From a checkpoint of a small class-conditioned image diffusion model.
Model: 4.02M parameters, widths [96, 96, 192].
Training: muon at rate 0.01, batches of 128.
Data: trained on photos of arthropod specimens (BIOSCAN-5M), 195000 training examples, 4.5 epochs.
Rows from block 7, named by matrix and row number. Rows with one number belong to one channel. Each number is 128 + 24 x the weight over its row's rms, rounded and kept within 0 to 255. All counts start at 0. After the name is the row's rms in percent of the matrix's.
# convs0: first 3x3 conv (model.mid.2.convs.0.weight, 192x192x3x3), inputs 75-89, a 3x3 kernel for each
# convs1: second 3x3 conv (model.mid.2.convs.1.weight, 192x192x3x3, transposed), outputs 75-89, a 3x3 kernel for each
convs0.105 097 [209 176  95 158 125 136 149 111 127 150 140 124 138 116 108 136 138 143 107 135 130 118 138 154 124 129 134 122 117 125 108 147  89  84 117  66 112  91 168 157 109 133 108 161 128 120 137 101 175 139 136 195 150 175 123 110 101 118 158  89  93  72 118  85  98 209 147  98 135 117 175 197 144 160 124 129 236 109 139 221 159 132  98 128 193 105 110 111 119 102 138 149 118 105 127 176 144 149 107 104 129 139 163 140 118 149 155 139 123 141 136 124 129 131 124 114 108 104 100 129 166 184 117 137 123  72 108 118  99 126 133 107 137 159  90]
convs1.105 096 [144 141 103 166 155 155 119 123 163 115 105 112 118 116 150 146 105 128  43 100 161 107 141 129 107 118 147 148 144 166 155 118 120  92 106 131 127 163 179 128 108 136 133 142 123 141 144 154 151 110 143 157 178 139 145 143 119 129 176  90 131 180 114 101 122 123 128 170 138 137 142 144 112  91 105 115 107 136 124  97 151 151 136 117 156 115 103 125 158 133 121 108 138  81 148 124 137 104 133 137  87 122 145 131 131 140 140 130 117 149  91 151 167 153 134 142 123 145 109 122  91 126 103 157  99  92 129 167 138 101  94 117 133 108  93]
convs0.106 096 [133  91 108  63 114 139 116 136 138 102 119 136 120 134 133 108 141 147 113 138 136 102  80 143 117 109 124  67 160 137 114 170  90 127 153 132 118 104 105 134 106 105 108 129 105 130 173 155 154 139 142  91 175 151 129  90 128 134 113 108 129 135  63 145 137 120 104 103 135 137 146 125 113 212 147 116 154 123 128 137 135 164 134 100 122 113 132 164 132 101 105 125 186  89 111 163 157 151 180 165 108 123 145 176 126  95 144 132 134 116 137 126 120 115 113  95  75 120 113 134 103 119 111 120 134 131 123 123 115 138 113 103 113 153 127]
convs1.106 112 [137 125 143 123 140 200 161 122 140 129 141 102 144 139  91 127 157 163 146  96 109 178 139 157 108 143  64 128  66 131  82 137 180 148 177 150 133 139 130 149 173 129 129 141 133  98 112 119 116  74 100 164 141 107 103 154 124 136 160  96 118  97 108 122 147 135 139 133 120  82 107 114 105  96 116  69 122 117 119  94 150 165 109 130 131 133 107 164 123 142 128 114 139 140 151 156 113 143 132 163 115 124 150 111 127 119 156 107 139 137 124 109 126 148 142 146 136 137 120 144 148 128 146 109 131  84 128 129 146 154 151 147 147 152 137]
convs0.107 095 [108 129 112 123  98  91 123  71 145 119 107 122 116 105 120 124 189 139  85  93  96  82 128 138 146 151 128 110  94 127 160 155 115 180 101 111 113 147 119 139 161 139  92 110 114 192 160 166 148  76 127 117 132  95 114 104  99 133  82  99 109 121 134 112 109 118 162 110 136  82 130  70 155 135  79 124 181 143 139 130  81 103  93 104 170 149  87 115 144 130 131 136 133  97 112  89 165 123 150 114 112 158 103 150 148 122 103 120 146 120 125 120 132 137 126 129 119 153 148 117 147 142 127 131 169  91  98 135 141 132 117 141 149 133 160]
convs1.107 094 [108 126 158 105  98 123 152 118 172 116 128 137 119 154  84 110 118 166 147  97 119 137 135 135 141 139 141  99 125  87 171 132 108 157 113 167 148 160 117 169 113 132 123 112 114 104 114  97 116 152 127 127 128 155 152 137 128 179 174 115 160 137 151 173 132 124 108 125 122 153 139 162 176 104 133 126 126  70 124 110  87 141 162 142 145 129 131 142 102 121 105 183 104 124 140 132 111 131 138 128 134 107 135 132 113 112 121 118 147 139 131 113 117  97 169 107 127 114 132  94 125  98  88  66 142  96 142 125 171 151 159 156 109 119 136]
convs0.108 101 [149 168 140 112 146 134 145 110 131 124 156 186 106 132 110 124 100 124 178  95 146 124 142  98 135 129 115 118 118 116 112 119 164  65 104 127 114 129 168 111 138 145 152 120 146 139 135 112 112 130 143 117 172 117  92 153 130 112 129 121 102  87 114 134 113 116 140 209 138 100 153 105 130 138 172  71 153 139  80 161  75 132 148  69 133 133 107 119 136 128 131  91 138  90 151 116 156  99 143 139 126 131 122 156 152  85 162 143 163 123 128  78 136  96 125 104 100 131 175 118 137 138 139 136 125 157 114 120 178  92 153 127 123 136 125]
convs1.108 101 [128 143 147 109 108 143 131 113 136 122 135 163 150 124 127 124 136 105 101  97 137 130 157  89 138 190 109 132 109 113 105 164 182 159 150 148 120 138 141 116 127 114 118  85 110 132 160 134 150 165 119 130  95 166 160 152 152 169 126  91 121 125 108 157 149 160 115  81 122 178 125 152  93  99 113 136 139 167 146 108 108 155  76 186 132 150  98 129  93 134  99 178 131 113 107 147 129 118 104 114 123 154 101 114 110 103 116 146 136 139  99 100 101 154 167 117  94 134 122 134 164  93  90 137 123 151 134 121 139 171 148 112  49 115 127]
convs0.109 102 [148 102 134 107 119 115 156 113 178 150 130 105 140 137 122 134 111 122 127 112 129 117 137 138 122 121 129 165 128 113 104 128 114 154  87  92 120 104 130 135 147 179  95 133 139 119 105 134  98 171 144 201 152  91 122  51 149 118 149 110 104 132 158 156 162 100 132 126 152 120 131 115 115 174 116 181 119 126 156 128 102 110 115 161  97  98 128 119 122 121 132  98 139  94 171 113 152 125 143 155 165 134 161 178 150  97 133 126 113 118 147 137 132 129 110 146  99 144 143 133 138 184 139 185 115 137 109 128  81 104 122  92 153  93 123]
convs1.109 092 [114 145 106 135 128 114 104 117  86 149 134 154 132 149  87 113 114 148 125 126 144 132 122 144 157 114 137 153 110 115 117 144 174 144 106  99 120 111 156 110  93 119 130 164 151 118 112 134 141 105 114 152 105 152 179 119 141 174 133 117 103 155 115 191 110 133 131 148 118 120 108 113 123 130 136 111 122  59 126  95 144  99 130 150 131 175 121 118 129 103 144  89 157 134 155 137 117  91 187 152 119 143 116  78  83  90 115 105 144  98 158 129 128 130 110 104 159 141 108  88 122 120 141 118 156 117 134 152 129 150 142 165 199 152 173]
convs0.110 096 [ 91 126 101 157 111 160 152 103 131 152 110 128 144 115 135 141 118 137 162 138 155 108 127  95  91 117 151 167 108 117 161 122 129 110 139 122 111 171 134 120  92  92  86 116 148 122 106 125 156 124 120 128 130 121  80 137 133 128 138 151 141 144 118 223  96 147  92 130 153 129 117 117 154 127 140 142 122  92 130 112 111 112 125 136 112 141 100 122 110 104 120 176  97 183 132 126 127  73 133 106 169 164 138 113 131 138  88 135 151 126 184 123 109  97 110 126 127 143  68  99 104 155 119  99 128 135 123 128 100 144 160  96 127 127 131]
convs1.110 114 [122 168 146 197  81  91 123 131 132 110 130 139 127 111 136  95 100 114  95 172 151 166 129 105 130 119 111 123 107 141 145 119 139 132 122 120 154  87 120 118 146 157 168 146 134 115 123  75 100  77 114 132 150 111 138 129 142  89 143 131 129 152 122 132 112 135 124 131 170 132 104 125 122 116 105 160 127 109 157 123 133 135 131 128 133 124 183 128  90 163  98 160 112 180 106 133  92  88 122 129 145  96 134 167 125 134 113  89 146 134 117 116 144 110 116 107 109 120 103 148 147 118 103  94 125 156 140  82 125 181 133 129 138 153 151]
convs0.111 098 [109  94 125  86 121 106 141 101 123 127 192 181 152 146 151 124 143 133 125 123 134 116  85 127 106 130 142 104 136  84 122 135 162 112  81 114 102 156 127 147 115 143  92 115  90 108 151 140 140 166 105  93 111  97 107 117 137 115  90  95 117 139 123 112 108 138 109 118 116 136 156 144 121 137 106  77  96 117 164 143 103 143 147 108 142 145 157  77 137 117 112 126 126  95 150 107 101 150 156 117 138 138 154  99 120 130 115 118  98 129 146 109 142  96 110 141 113 123 121 181 130 109 152 114 115 114 133 147 100  96 123 123 146 127 107]
convs1.111 102 [125 187 118 125 160 128 139 129 136 104 173 134 131  93 162  98 120 160 120 162 125 167 141 125 172 117 147 103 172 104 141 119  84 146 149 106 141 134 108 129 132 113 119 182 178 146 155  84 139 126 152 125 110 126 165 184 120 114 161 138 111  91 152 150  87 106  92 150  98 149 112 106 175 116 160 166 161 112 167 125 137 155 155 110 144  75 121  78 125  78 118 203 114 155 111  72 115  70 125 129 147 118  92 107 167 121 101 125 145  76 111 121 141 167 108  86 158 103 144 132 131 112 109 113  86 167 116 120 143 138 100 127 141  62 122]
convs0.112 099 [150 105 169 145 155 162 122 127 107 125 111 139 170 169 100 116 116 129 120 127 131 152  85 120 107 174 162 166 140 107 155 134 158 148 100 129 137 121 106  94 140 135  87 105 178 123 172 163 186 120 139 144 165 132 112  92 115 123 143  86 164 119 143 100 115 150 111 148  80 125 154 219 152 190 175 101  98 127 143  88 151 139  98 119 128  91 159 123 207 185 113 116 131 220 136 158 148 154 104 115 143 139  90 125 128 127 177 133 145 162 121 109  87 133 126 102 122  92 125 109  66 129 136 115 113 115 130  96  96 142 109 121 154 109  89]
convs1.112 106 [144 159 172 155 110 166 143 109 131  94 137 101 128 158 182 127 133 123  99  73 163 155 120 134 138 136 159 122 168  96 124 148 126 120 117 117 114 131 120 151  93 167 114 151 123 132 103 131 119 137 131 147 122 155 151 117 122 182  99 128 141 136 121  97 135 156 129  81 120 153 135 122  90 124 133 118 108 159 157 102 118 107 138 116 155 116 132 161 152 152 119 135 161 128 105 103 137 125 122 115 152 136 125 113  97 153 139 100 138 154 141 159 137 144 140 109 114 172 132 140 159  74 131 156 111  73 108 164 126 142 167 130 193 116 110]
convs0.113 096 [141 158 139 132 124 129 105 133 126 126 109 129 125 105 126 127  90 127 123 107 110 160 120 103  86 145 155 134 139  87 103 169 139  94  95 139 166  83 197 115 134 132 138 169 143 163 161 126 141 138 159 149 133 142 122  98  92 109 137 137  86 117 131 128 128 105 106 124 122 114 134 141 128  90 123 144 126 153 121 137 127 122 157  86 221 145 131 158 146 116 145  86 169 142 127 134 114 163 109 127 143 142 156 122 132 132 141 122 122 113  97 116 153 100 126 119 131 125  94  88  99 141 145 149 129 169 122 115  92 129 148 159  99 104 125]
convs1.113 121 [142 142  71 120  85 153 102 163 127 177 135 174 135 133 145 127 145 129 139 109 140 138 104 119 101 153 109 129 136 115 129  86 167 132 137 158 148 133 146 120  68 111  64 170 138 144 136 124  98 125 133 128 112  94 146  65 133 131  97 102 156 117  91 140 151  89 119 151 154 137 134 142 128 153 169 141 111 117 119 164 127 126 121 139 127 117 102 140 140 114 139 129 154  97 115 138 147 112 134 108  99 111 140 136 138 143  59 110  84 143 142 170 112 156 108 117 119 140 160  83 126 118 181 154 151 139 130 114 112  81 114 142 152 153 105]
convs0.114 098 [123 107  83 128  99 118 137 130 101 206 128 116 130 135 107 119 105 129 147 116 105 103 152 120 140  98 114 146 149 158 136  67 122 126  95 121 104 104 141 140 179 144  78  88  82 142 130 144  98 111 128 152 136 136 146 128 154 130  99 115 128 149 115  96 165 101  88 211 161 134 103 130 137 116 143 108 148 121 122 136 118 141 191 111 120 147 106 141 116 111 131 143 132 136 104 158 111  84 153  98 130 109  93 134 119 145 107 118 113 134 136 113 149 128  74 104 189 105  87 104 113 127 141 123 140 125 183 122 124 129 103 104 155 139  95]
convs1.114 100 [126 147 119 136  99 152 113  63 136 151 145 108 125  99 117 145 137 110  83 120 112 115 143 174 158 145 121 135 122 134 125 122 137 111 134 141 141 147 162 114 165 159 130 108 132  93 149 109  86 112 117 111 109 122 109 126 155 143 117 116 106 134 117 146 154 105  98 129 161 100 138 139 148 129 130 164 124  83  63 164  82 133 155 160 140 157 127 112 108 148 145 116 118 160 150 183 147 128 176 150 145 148 128 112 155 130 126 107 110 145 122 128 102 147 121 135 114 138 122 100 123 143 114 152 133 155 119 161 114 142  95 107 149 130 123]
convs0.115 098 [135 130  95 135 118 120 151 154 126 153 161 136 124 159 103  95 145 123 115 125 112 166 179 150 132 116  95 178 151 105  86 131 179 115 143 117 120 105  71 129 125  82 118 142 141 168  90 109 175 111 110 140 166 119 122 128 144 104 116  86 130 121 181 159 198 135 135 156 111 120 106 106 161 167 109 118  94 140 123 136 147 184 125 133 155 116 112 190 133 107 183  97 124 173  68 125 119 143 121 118 127 143 155 168 177 103 132 114 142 118 138 134 116  93 148 105  97 115 102  88 174 112  56 125  97 125 129 113 143 117 126 132 108 114 126]
convs1.115 098 [128  80  95 111 130 151 144  76  65 161  95 128 106 170 166 145 111 115 138 130 126 159 116 107 124 142 126 134 124 141 113 118 146 147 158 116  73 134 142 170 158 150 119 133 154 178 127 137  88  82  44 141 130  68 128 142 122 128 138 166 102 139 115 102 141 114 137 127 140 118 103 132 137 114 124 125 113 111 112 139 111 146 130 150 153 118  89 142  91 162 146 127 154 131 145 112 135 172  93 101  94 125 123  73 107 119 120 132 141  97 137 131 141 167 188 145 131 153 170 117 118 108 120 148 130 114 125 135 141 110 130 164 154 110  78]
convs0.116 095 [ 94 165 159  96 141 154 125 148 141 139 139  87 112 119 133  76 100 108 109 135 137 133  92 113 149 145 119 113 113 120 112 116 109 111  97 100 111 113 116 134 147 132 142 107 179 156 140 134 137 140 165  94 139 136 113  73 118 137  98 129 131 171 119 126 127  93 137 113 105 115 135 140 120 142 116  78  88 125 167 131 145 136 120 129 134 115 200 117 156 142 144 170 103 125 130 128 160  98 129 119 124 115 104 175 126 116 108 112 122 130 150 133 128 115  82 130 128 144 148 118 141 130 135 119 126 130 109 137  87 108 123 163 146 122 143]
convs1.116 118 [137 124 133  99 113 124  86 101 138 104 130  97 123 135 119  87 110 120 103 165 117 141 126 138  73 160 128 158 150 160 127  82 135 145 126 165 103 119 133 111  96 125 146 100 116 187 103 103 122 146 138 110 143 170 173  89 162 143 141  78 129 141 148 162 160 115 153  94 143 135 128 155 120 150 132 111  87 115  91 162  97 147 151 115 125 129 143  95  99 119 138 105 128  89 115 172 119  91  64 114 133 127 118  95  79 131 131 108 141 107 141 130 108 163 171 120 150 130 108 149 108 112 142 117 118 110 139 184 135 124 145 101 155 132 144]
convs0.117 101 [136 118 124 163 155 123 141 107 161 107 136 104 137 174 104 136 103 139 135 122 121 112 109 116 154 120 154 162 107  78 136 101 109 111 113 124 148 132 187 132 129 165 121 133 150 105 153 104 152 130 109 130 135 122  78 120 129 116 126 139 178 144 142 119 107 119 103 118  95 104 141 107 132 138 110 129 121 125 128  85 110 133 116 111 111 144 144 123 138 139 155 108 160 162 110 180 169 140 136 119 115 135  77 119 135 141 144  91 155 121 211 146  93 102 119 109  78 148 171 125 102 125 126 141  65 101  71 148 132 104 146  81 113 181 142]
convs1.117 093 [ 68 127 120  85 104 127 120 134 156  94 119 161 124 111 156 121 180 132 138 131 115  99 149 151 131 134 111 124 130  96 136 178 136 127 130 119 164 109 126 106 125 151  86 108 137 129 139  87 147 115 112 146 149 147 128 114  99 179 111 126 102 134 154 150 152 149 120 125 145 130 127 154 135 131 128 109 153 119 107 100 139 175 167 153 162 125 136 126 111 114 145 130 116 120 110 120 170 169 162 156 124 106 107 136 146 120 133 165 140 107 135 144 144  99  69 122 123 148 169 124 100 131 132 123 114 135 140 101 133  91 129 156 149 111 135]
convs0.118 100 [175 141 150 137 115 141 132 129 182 147 112 100 120  85 132 147 119 158 147 127  95 124 154 113 140 134 122 105 120 145 106 135 139 104 115 164 115 157  90 146 124 183 101 142 112 127 124 115 136 145 131 132 161 158  91 151  95 124 110 122 125 138 128 145 149 149 129 147 130 112 143 117 167 137 165 168 125 160 179 125  95 129 134 118 128 177 170 182 107 125 119  74 111 126 128 104 138 146 154 126 134 115 138 223 139 129 171 178 142 126 100 127 104  94 131 121 114 134 123  71 110 150 109  96 145  91 117 128  93  96 149  90 117 128 153]
convs1.118 109 [ 86 145 110 107 171 130  93 157 143 122 101 113 122 106 122 116 115 104 133 138 104 164 134 145 152 135 114  99 103 108 103 168 115 114  91 107 181 119  97 135 116 118 158 125 104 128 146 122 170 167 138 104 162 123 185 133  83 118 151 115  79 115 142 141 160 124 109 158 140 155  81 114 131 132  75 153 133 103 106 111  98 116 118 132 110 162 138 146 130 155  98 137 163 131  88 115 140 158  84 112  97 154 140  90 151 131  93 119  84 110 101 118 129  89 158 175 130 107 114  99 108 129 137 121 130  90 149 138 145 148 149 118 151 148 137]
convs0.119 100 [136 146 117 163 133 139 147 139 156 156 120 112 129 137 121 115 125 114 160 128 172 158 114 137 121 135 116 133 135 134  74 129 144 182  97  89 113 120 101 138 138  96  92 105  88 191 121 138 140 121 186  70 156 146 155 131 124 116 126  75 119 122 116 161 153 127 113 136 183 135 108  94 137  93 155 109 132 153 145 148 101 155 119 131 154 111 157  92 112 132 146 158 129 126 154 146 102 142 158 105 111 128 151 149 166 135 150 147 144 109 108 141 154 126 155 160 100 108 101 127 119 131 113 138  86 112 161 119  84 146  88 110 145 117 143]
convs1.119 098 [150 128 106 121 111 141 126 151 128 166 137 138 150 101 139 104 134  89 136 111 128 111 118  52 123  77  95 136  97 135 126 117 104  91 165 102 117 187 170  89 152 142 126 200 136 162 109 153  77 136 122 130 142  81  67 165 140 103  98 119 141 123  83 114 138 105  98 157 157 139 138  99 109 135 140 115 123  95 119 105 146 140 159 144 142 149  92 151 146 140 139 105 103 107 132 112 134 136  60 159 143 136 148 149  89 145 110 111 140  99 157 110  75 124 137 147 156 107 182 172 132 176 130 135 140 127  96 156  74 134  97 128 121  92 132]
convs0.120 109 [130 141 105 138 147 143 102 110 138 104 155 121 159 124 112 115 127 128 107 120 145 100 108 118 126 152 137 180 138 135 124 114 145 154  86 158 180 128  99  47 132 117 132 144 113 152  86  89 116 113  95 150 100 124 136 174 174 138 163 164 119 157 101 147  77 117  87  90 105 124 146 101 125 168 116 142 129 141 134 161 126 114 147 131 124 132 127 113 139 136 122 108 141 135 159  70 136 157 121 145 130 128 153 101 129 127 172 129 115 146 111 126 128 119 149 133  88  77 122 125 141 176 136 116 170 132 151 155 113 143 151 113 155 130 140]
convs1.120 085 [ 99 175 134 122 108 119 122 109 147 118 138 117  91  84 110 102 134 153 116 116 111 146 106 160 104 157 146  86 150 116 116 146 142 138 123 126  94 131 144 100 145 133 131 157 128 129 130 157 121 147 124 137 126 120 186 130 126 111 108 114 158 164 133 159 160  96 144 149  89 154 139 121 168 105 125 146 149 135 147 122 125 128 120 149 141 178 104 126 119 175 151 156 155 159 107 139 159  99 114 126  82 141 174 166 137 159 126 131 155 122 138 145 146 171 138  97 106 114 147 146 128 108 152 118 150 134 163 110 115 127  84 129 122 153 119]
convs0.121 097 [134 132 140 129 133 125 159 125 171 139 134 116 179 137 121 145 118 133 135 142 134 166  85 117 152 123  98 117 143 121 113 107 107 156 155 144 108 151 136  99  66 101 154 144 110  77 188 163 120 113 133 164 216 138  98 116 144 132 142 111 120 103 107 183 172  99 172 124 136 133 150 109 139  98 163  92 110 128 104 119 124 151 123 165 184 152 139 120 214 151 143 117 172 145 111 105 173 133 148 129 149 107  89 116 142 130 151 138 138  87 108 141 137 143 118 120 126 125  95 147  96 132  97 122 123  96 143 119 144  90 139 111 135 143 129]
convs1.121 111 [105  97 123 149 115  89 128 169 110 109 135 156 133 112 172  92 130 144 136  93 111 150 151 104 160  89 134 115 112  96 148 164 113 108 117 122  94 118 126 136 100  88 126 168 122 158 136 150  84 143 106 128 110 123 124 173 163 147 131 104 180 167 158 146 151 163  82 131  83 136  69 135 109 164 133 151 136 171 134 130 110 120 113 144 128 104  62  82 151 106 120 130 144  93 140 137 146 172 105 157 131 135 142 140 140 124 114 124 135  95 153 100 117 102 130 119 142 161 106 123  89 116 172 108 103 110 142 120 151 133 102  68 103 106 152]
convs0.122 105 [119 132 153 123 169 100  99  98 141 138 121 178 113 150 138 167 116 126 146 144 132 133  99 115 150 130 152 114 108 112 151 125 137 139 118 123 115  90 184 143 146 187 170 121 144 131 170 146 137 124 152  85 107 152 120 170 167 123 132 127 105 185 147 122 131 113  99 130 118 138  93 163 159 135 153 121 181 191 141 154  89 119  88 125 102 116 117 152 154 172 115 132 165 147  95 144 154 129 106 110  84 121 154 113 200 120 143 166 175 140 165 139 109 172 144 134 125 152 116 164 103 184 152 104 129  94  95 121 106 109 137 121 116 138 134]
convs1.122 090 [135 133 159 119 117 117  96 142  90 134  92 101 115 150 147 121 138 111 103  57 123 125  82 179 105  98 103 141 134 153 139 130 145 147 103 116 154 117 121 124  94 133 151 117 137 128 146 150 111  86 120 121 113 123 161  64 102  93 130 151 125  92 133  80 131 127  93  85 109 147  79 130  77 145 101 103  75 125  93 141 117 136 148  81 134 105 122 130 113 141 100 132 131  88 182 145 136 120 143 139 111 138 109 115 138 145 119 108  89 128 103 121  91 140 124 121 109 111 108 140 101  88 118 152 156 113 147 156 133 213  88 132 135 127 136]
convs0.123 098 [145 101 148 140 128 188 144 138 159 115 103 147 130 139 181 154 142 122 125 146 127 113 123 104 154 105 120 103 124  83 127 118 125 112  73 115 143 121 145 176 124 149 112 128 137 130 143 126 107 169 134 154 132 152 152 113 104  99  94 133 121 106 106 119 130 141 141 103 163 108 101 119 115 164 105 107 127 130 165 146 138 124 134  92 106 127 128 159 143 136 130  77 113 103 182  92 133 115 158 101 144 142 137 118 129 137 120 147 132 140 139 120 134 173 124 115 134 111 139 122 113 127 164 133 118 119 128 110 102 139 132 161 123 104 156]
convs1.123 114 [167 151 126 169 145 130 124 127 146 119 125 195 124 124 126 128 188 150 107 136  88 133 136 164 105 111 119 131 136 153 132 166  82 124 146 115 139 110 124  88 144 103 117 103  57 152 114 121 145 168 166 171 135 128 158 112 149 116 200 154 128 143 115 108 136 140 105 120  94 133 157 144 109 144 132 127 138 129 133 126 122 143 141 135 164 127 154 167 166 120 123 102 131 136 140 156 140 121 118 112 140 106 114 151 117 129 141 140 132 155 200 119 100  68 151 123 111 112 106 172  94 111 116 149 136  85 121 113 113 117  83 125  92 157 147]
convs0.124 103 [104 126 143 122 130  99 143 139 136 107 101  99 135 139 107 126 140 105 126 145 125 141 126 121 112 108  97 123  80 132 138 115 113 120 107 142 129 130  74  98 132 127 121 158 132 145 105 127 114  84 116  83  85 127 147 165 138 120 195 142 167 149 153 152 127 114 122 141 122 132 112 138  75 121 146 107  97 140 104 121 153 116 120 141 125 125 127 166 123 147  80 135 133 103 103 162  96 135 195  99 141 164 100 151 136  82 130 163 162 132  77 150 156 114 104 113  87 130 112 108  71 131 137  94 149 160 155 149 136 114 146 113 128 108 107]
convs1.124 074 [ 71 135 161 103 138 154 105 110 140 110 132  91 152 115 103 117 125 142 149 145 120  92 129 101  99  61 145 117 146 135 134  95 120 163 115 151  97 113  99 145 140 143 169 119 129 136 182 166 151 121 157 128 132 143 117 110 137 145  82 125 141 117 143  73 126 107 123 103 112 118  74  95 166 125 119  61 137 151 176 175 134 156 103 113 147 128 117 108 114 114 159 130 136  95  81 134 141 133 126 173 138 156  93 128 121 127  92 118 161 151 113 139  98 120 144 104  76  94 111 122 129 139 127 111 103  95 122 126 110 138 116 176  92  91 123]
convs0.125 101 [137 115 113 133 138 132 130 120 123 125 111 126 108 151 101 125 133 100  92  93 146 116 143 140 138 125  99 129  97 123 114 130 116 136  92 153 120 133 105 137  66  61 155  93 108  79  86 114  83 114 129 159 145 119 166 151 136 163 128 171 130 111  79 104 116 137 145 124 143 138 170 123 148 127 146 199  69 139 155 120 132 143 145 141 111  87  96 163 170 160 115 100 133  82 151 111 109 107  54 129 151 105 148 138 125 146 114 136 110 137  99  75  89  85 126 123 111  64 118  94 151 109 118  92 168  88 156 113 126 152 106 124 123 122 173]
convs1.125 088 [107 160 145 143 184 121 142 123 127  79 152 122 150 126 139 101 124  97 109 137 172 118  66 161 120 129 175 113 109 126 116 160 172 125 171 187 118 136 145 170 155 133 116 103 153 125 138 114 125 113 153 104 117 122 139  87 149  89  85 106 116  84 117 135 115  95 134 122 130 111 146 130 131 159 110 111 191 121 118 148 109 123 104 138 110 127 182 135 146 136 173 138 128 123 131 120 139 148 108 187 149 146 150 107 126 145 128 140 142 122 136 109 162 158 111 154 154  83  98 119 139  97 104 129 133 140 154 136 119 125 157 116 157 154 109]
convs0.126 099 [145 144 153 110  96 129 122 105 124 105 118 106 168 117 126 126 110 148 125 124 109 111 123 124 116 105 130 139 137 107 144 113 122  86 133 138 178 109  76  85 120 119 133 144 105 106 122 130 162 160  96  82 142 126 121 110 127 161 117 122  97 136 117 120 161 134 107 130 104 123 148 131 129 141 109 116 144 129 148 114 100 131 113 109  93 126  97 125  78 121 124 138 141  68 146 183 104  97 152  72 108 138  82 116 110 137  95 167 133 118 124 154 163 116 135  72 100 116 108 123 145 139 121  86  77  85 148 129 119 168 109 138 120  89  91]
convs1.126 099 [161 156 111 145 168 117 161 118 149 102 111 105 135  83 123 159 172 114  83 104 148 109 109 142 154 119 118 138 139 153 137 159 173 125 134 100 162 168 141 104 124 133 128 121 148 144 106  83 150 137 137 108 116 101 138  94 125 125 130 115 126 130 138 149  84 151 133 114 155 110 135 156 150 153 110 160 141 125 107 143 131 113 192 132 114 171 137 145 116 180 131 135 100  72 163 142 144 162 169 111 134 134 121 128 111  86 127 133 169 135 143  98 108 120 135 149 161 106 135 141 147 133 140 112 130 129 140 156 123 124 105 105 123 118 127]
convs0.127 101 [122 161  99 171 146 113  98 139 112 135 134 118 122 127 123 143 140 131 142 169 143 162 124 134 152 117 147 132 119 115 161 106 119  79 125 130  72 128  93 139 124 102 115  90 111 134 152  90 173 161 188  92 118 110 132 113 104 125 125 166 115 159 108 125 126 134 174 128 133 135  79 110 124 148 113 132 129 118 121 102 103 104 142 134 119 120 126 110 118 115 120 137 135 148 117 110  92  72 151  97 165  96 154 138 136 113 120 108 124 152 133 151 121 131 113 142  89 107 110 146 110 106 132 125 134 147 156 112 108 114 173 117 120 131 164]
convs1.127 092 [114 127 141  99 159 101 122 119 119 152 121  97 168 110 139 192  96 153 134 123 118 157 152 147 198 119 161 152 146 143 166 163 136 131 152 149 193  70 135 108 161 159 158 115 111 109 142 140 116 135 125 173 168  96 141 168 150 135 132 142  93 126 171 130 132 128 118 105  99 168 183 107  88 176 115 164 110 153 143 104 144 130 166 139 122 148 130 144 140 162  96 141  81 114 121 170 119 132 131 109 167 155 143 100 131 140 101 137 112 116 130 158 152 104  86 164 124  74 132 124 125 132  89 131 126 133 117 131 112  95 126 159 151 115 138]
convs0.128 096 [104  98 109  97 162 150 125 134 158 123 252 119 134 158 153 132 106 124 135 141 128 111 121  84 156 133 107 138 121 100 118 166 129 141 146 180 117 138 109 135 193 105 120 164 143 135 116 116 139 126 135 115 148 144 118 140 126 138 110  81  82 134 130 126 127 126 177 120 101 143 134 114 101 122  90 114 145 206 115 132 166 148 144 135 114 143 110 137 123 160 130 111 119 121 128 131 162 126 113 138 135 151 119 110 145 148 122 147  98  95 120 109  92 165 129 146 149 141 111 182  94 111 154 159 125  48 116 185 154 137 133  91 165 129 142]
convs1.128 103 [114 162 147 103 162 111 154 116 144 145 157 141 115 121 151 115  49 158 132 148  87 143  94 140 145 138 184 119 106  98 106  76 130 142 127 103 114 114 117 135  67 115 120 139 105 141 127 173 137 167 148  83  93 120 160 170 152 106 125 107 131 123 146 146 143 142 139 153 111 136 127 116  85 107 156  96 132 159  95 149 145 153 143 119 132 128 169 120  91 113 141 117 120 183 158 120 153  96 143 130 105 156  95 134 136 134  94 183 106  89 128 115  77 116 123 109 127 126 144 154 129 153 105  88 165 145 156 100  96 107 149 125 143 126 126]
convs0.129 104 [117 130 113 131 141 115  94 105 131 128  93 132 143 132 130 112 156 127 110 106 129  74 142 121 121 137 131 157 161 127 118 124 158  78 155 119 147 105 106 123  99 117 170  98 122 138 169 138 122 136 141 166  81  80 108 116  95 157 120 116 113 129 120 147 145 135 137 130 102 171 142 155 100 137 115 128 101 131 123  89 102 140 171 139 116  95 116 207 117 128 111 125 152 124  91 115 147 150 114 128  77 125 135 125  99 154  91 115  93 132 123 105 125  99 126 107 124 147 157 200 127 149 112 150 110 157 105 152 129 116  85 112  84 101 111]
convs1.129 099 [119 102 129 160 118 146 129  84 137 136  99 140  99 142 131 126 151  97 107 153 130 102 115 116 145 145 121 164  64 138  88 143 165 121 106 117 136 145 107  96 158 115 123  96 115 108 114 121 136 128 156  74 129 145 115 115 141 153  88 125 175 115 130 144 117 130 110 119 139 113 126 112 140 101 136 120  95  88 107 141 103 118 129 121 118 120  94 122 115 108 132 151 132 114 116 146 128 150 112 139 173 100 134 111 137  78  99 140 188 107 147 101  89  99 123 142 155 119 126 145 141 137 131  97 142 143 114 194 118  92 128 140 139 122 116]
convs0.130 097 [155 142 102 135 128 144 126 128 122 138 127 142  99 138 127 133 130 110 134 128 106  95  99 120  88 110 130 119 134 100 154 152  81  77  98 115 143 173 146  94 111 127 116 105  92  81 123 103 116 155 108 155 105  94 145  57  63  82 152 155  74 180 187 125 115 124 107 110 129 112 101 135 155 181 110 108 111  94 147 118 132 173 116 150 119  97 122 120 140 168 133 118 114 161 143 170 146 120 132 124 133 114 109 122 153 170 130 149 139 138 135 136 127 143 117 109 149 142 152 124 133 149 135 140 156 143 121 132  99 108 103  96 115 172 102]
convs1.130 093 [115 147 137 109 153 119 171 159 141 142 155 114 147 145 119 153 157 133 115 133 135 136 134 136 154 152 137 120 142 134 178 131 120 162 134 134 174 158 182 147 131 133 135 121 156 132 174 134 149 143 133 121 119 134 117 169 102 154 130 123 130 165 182 133 116 145 137 130 138 121 128 128 125 160 128 155 130 124 147 139 174 144 149 105 128 140 114 123 107 134 174 145 202 116 105 126 151 156 201 131 157 115 111 129 133 114 132 119 173 174 155 125 132 125 135  86 124 115  97 137 101 128 148 158 120 114 137 125 128 172 164  98 137 128 118]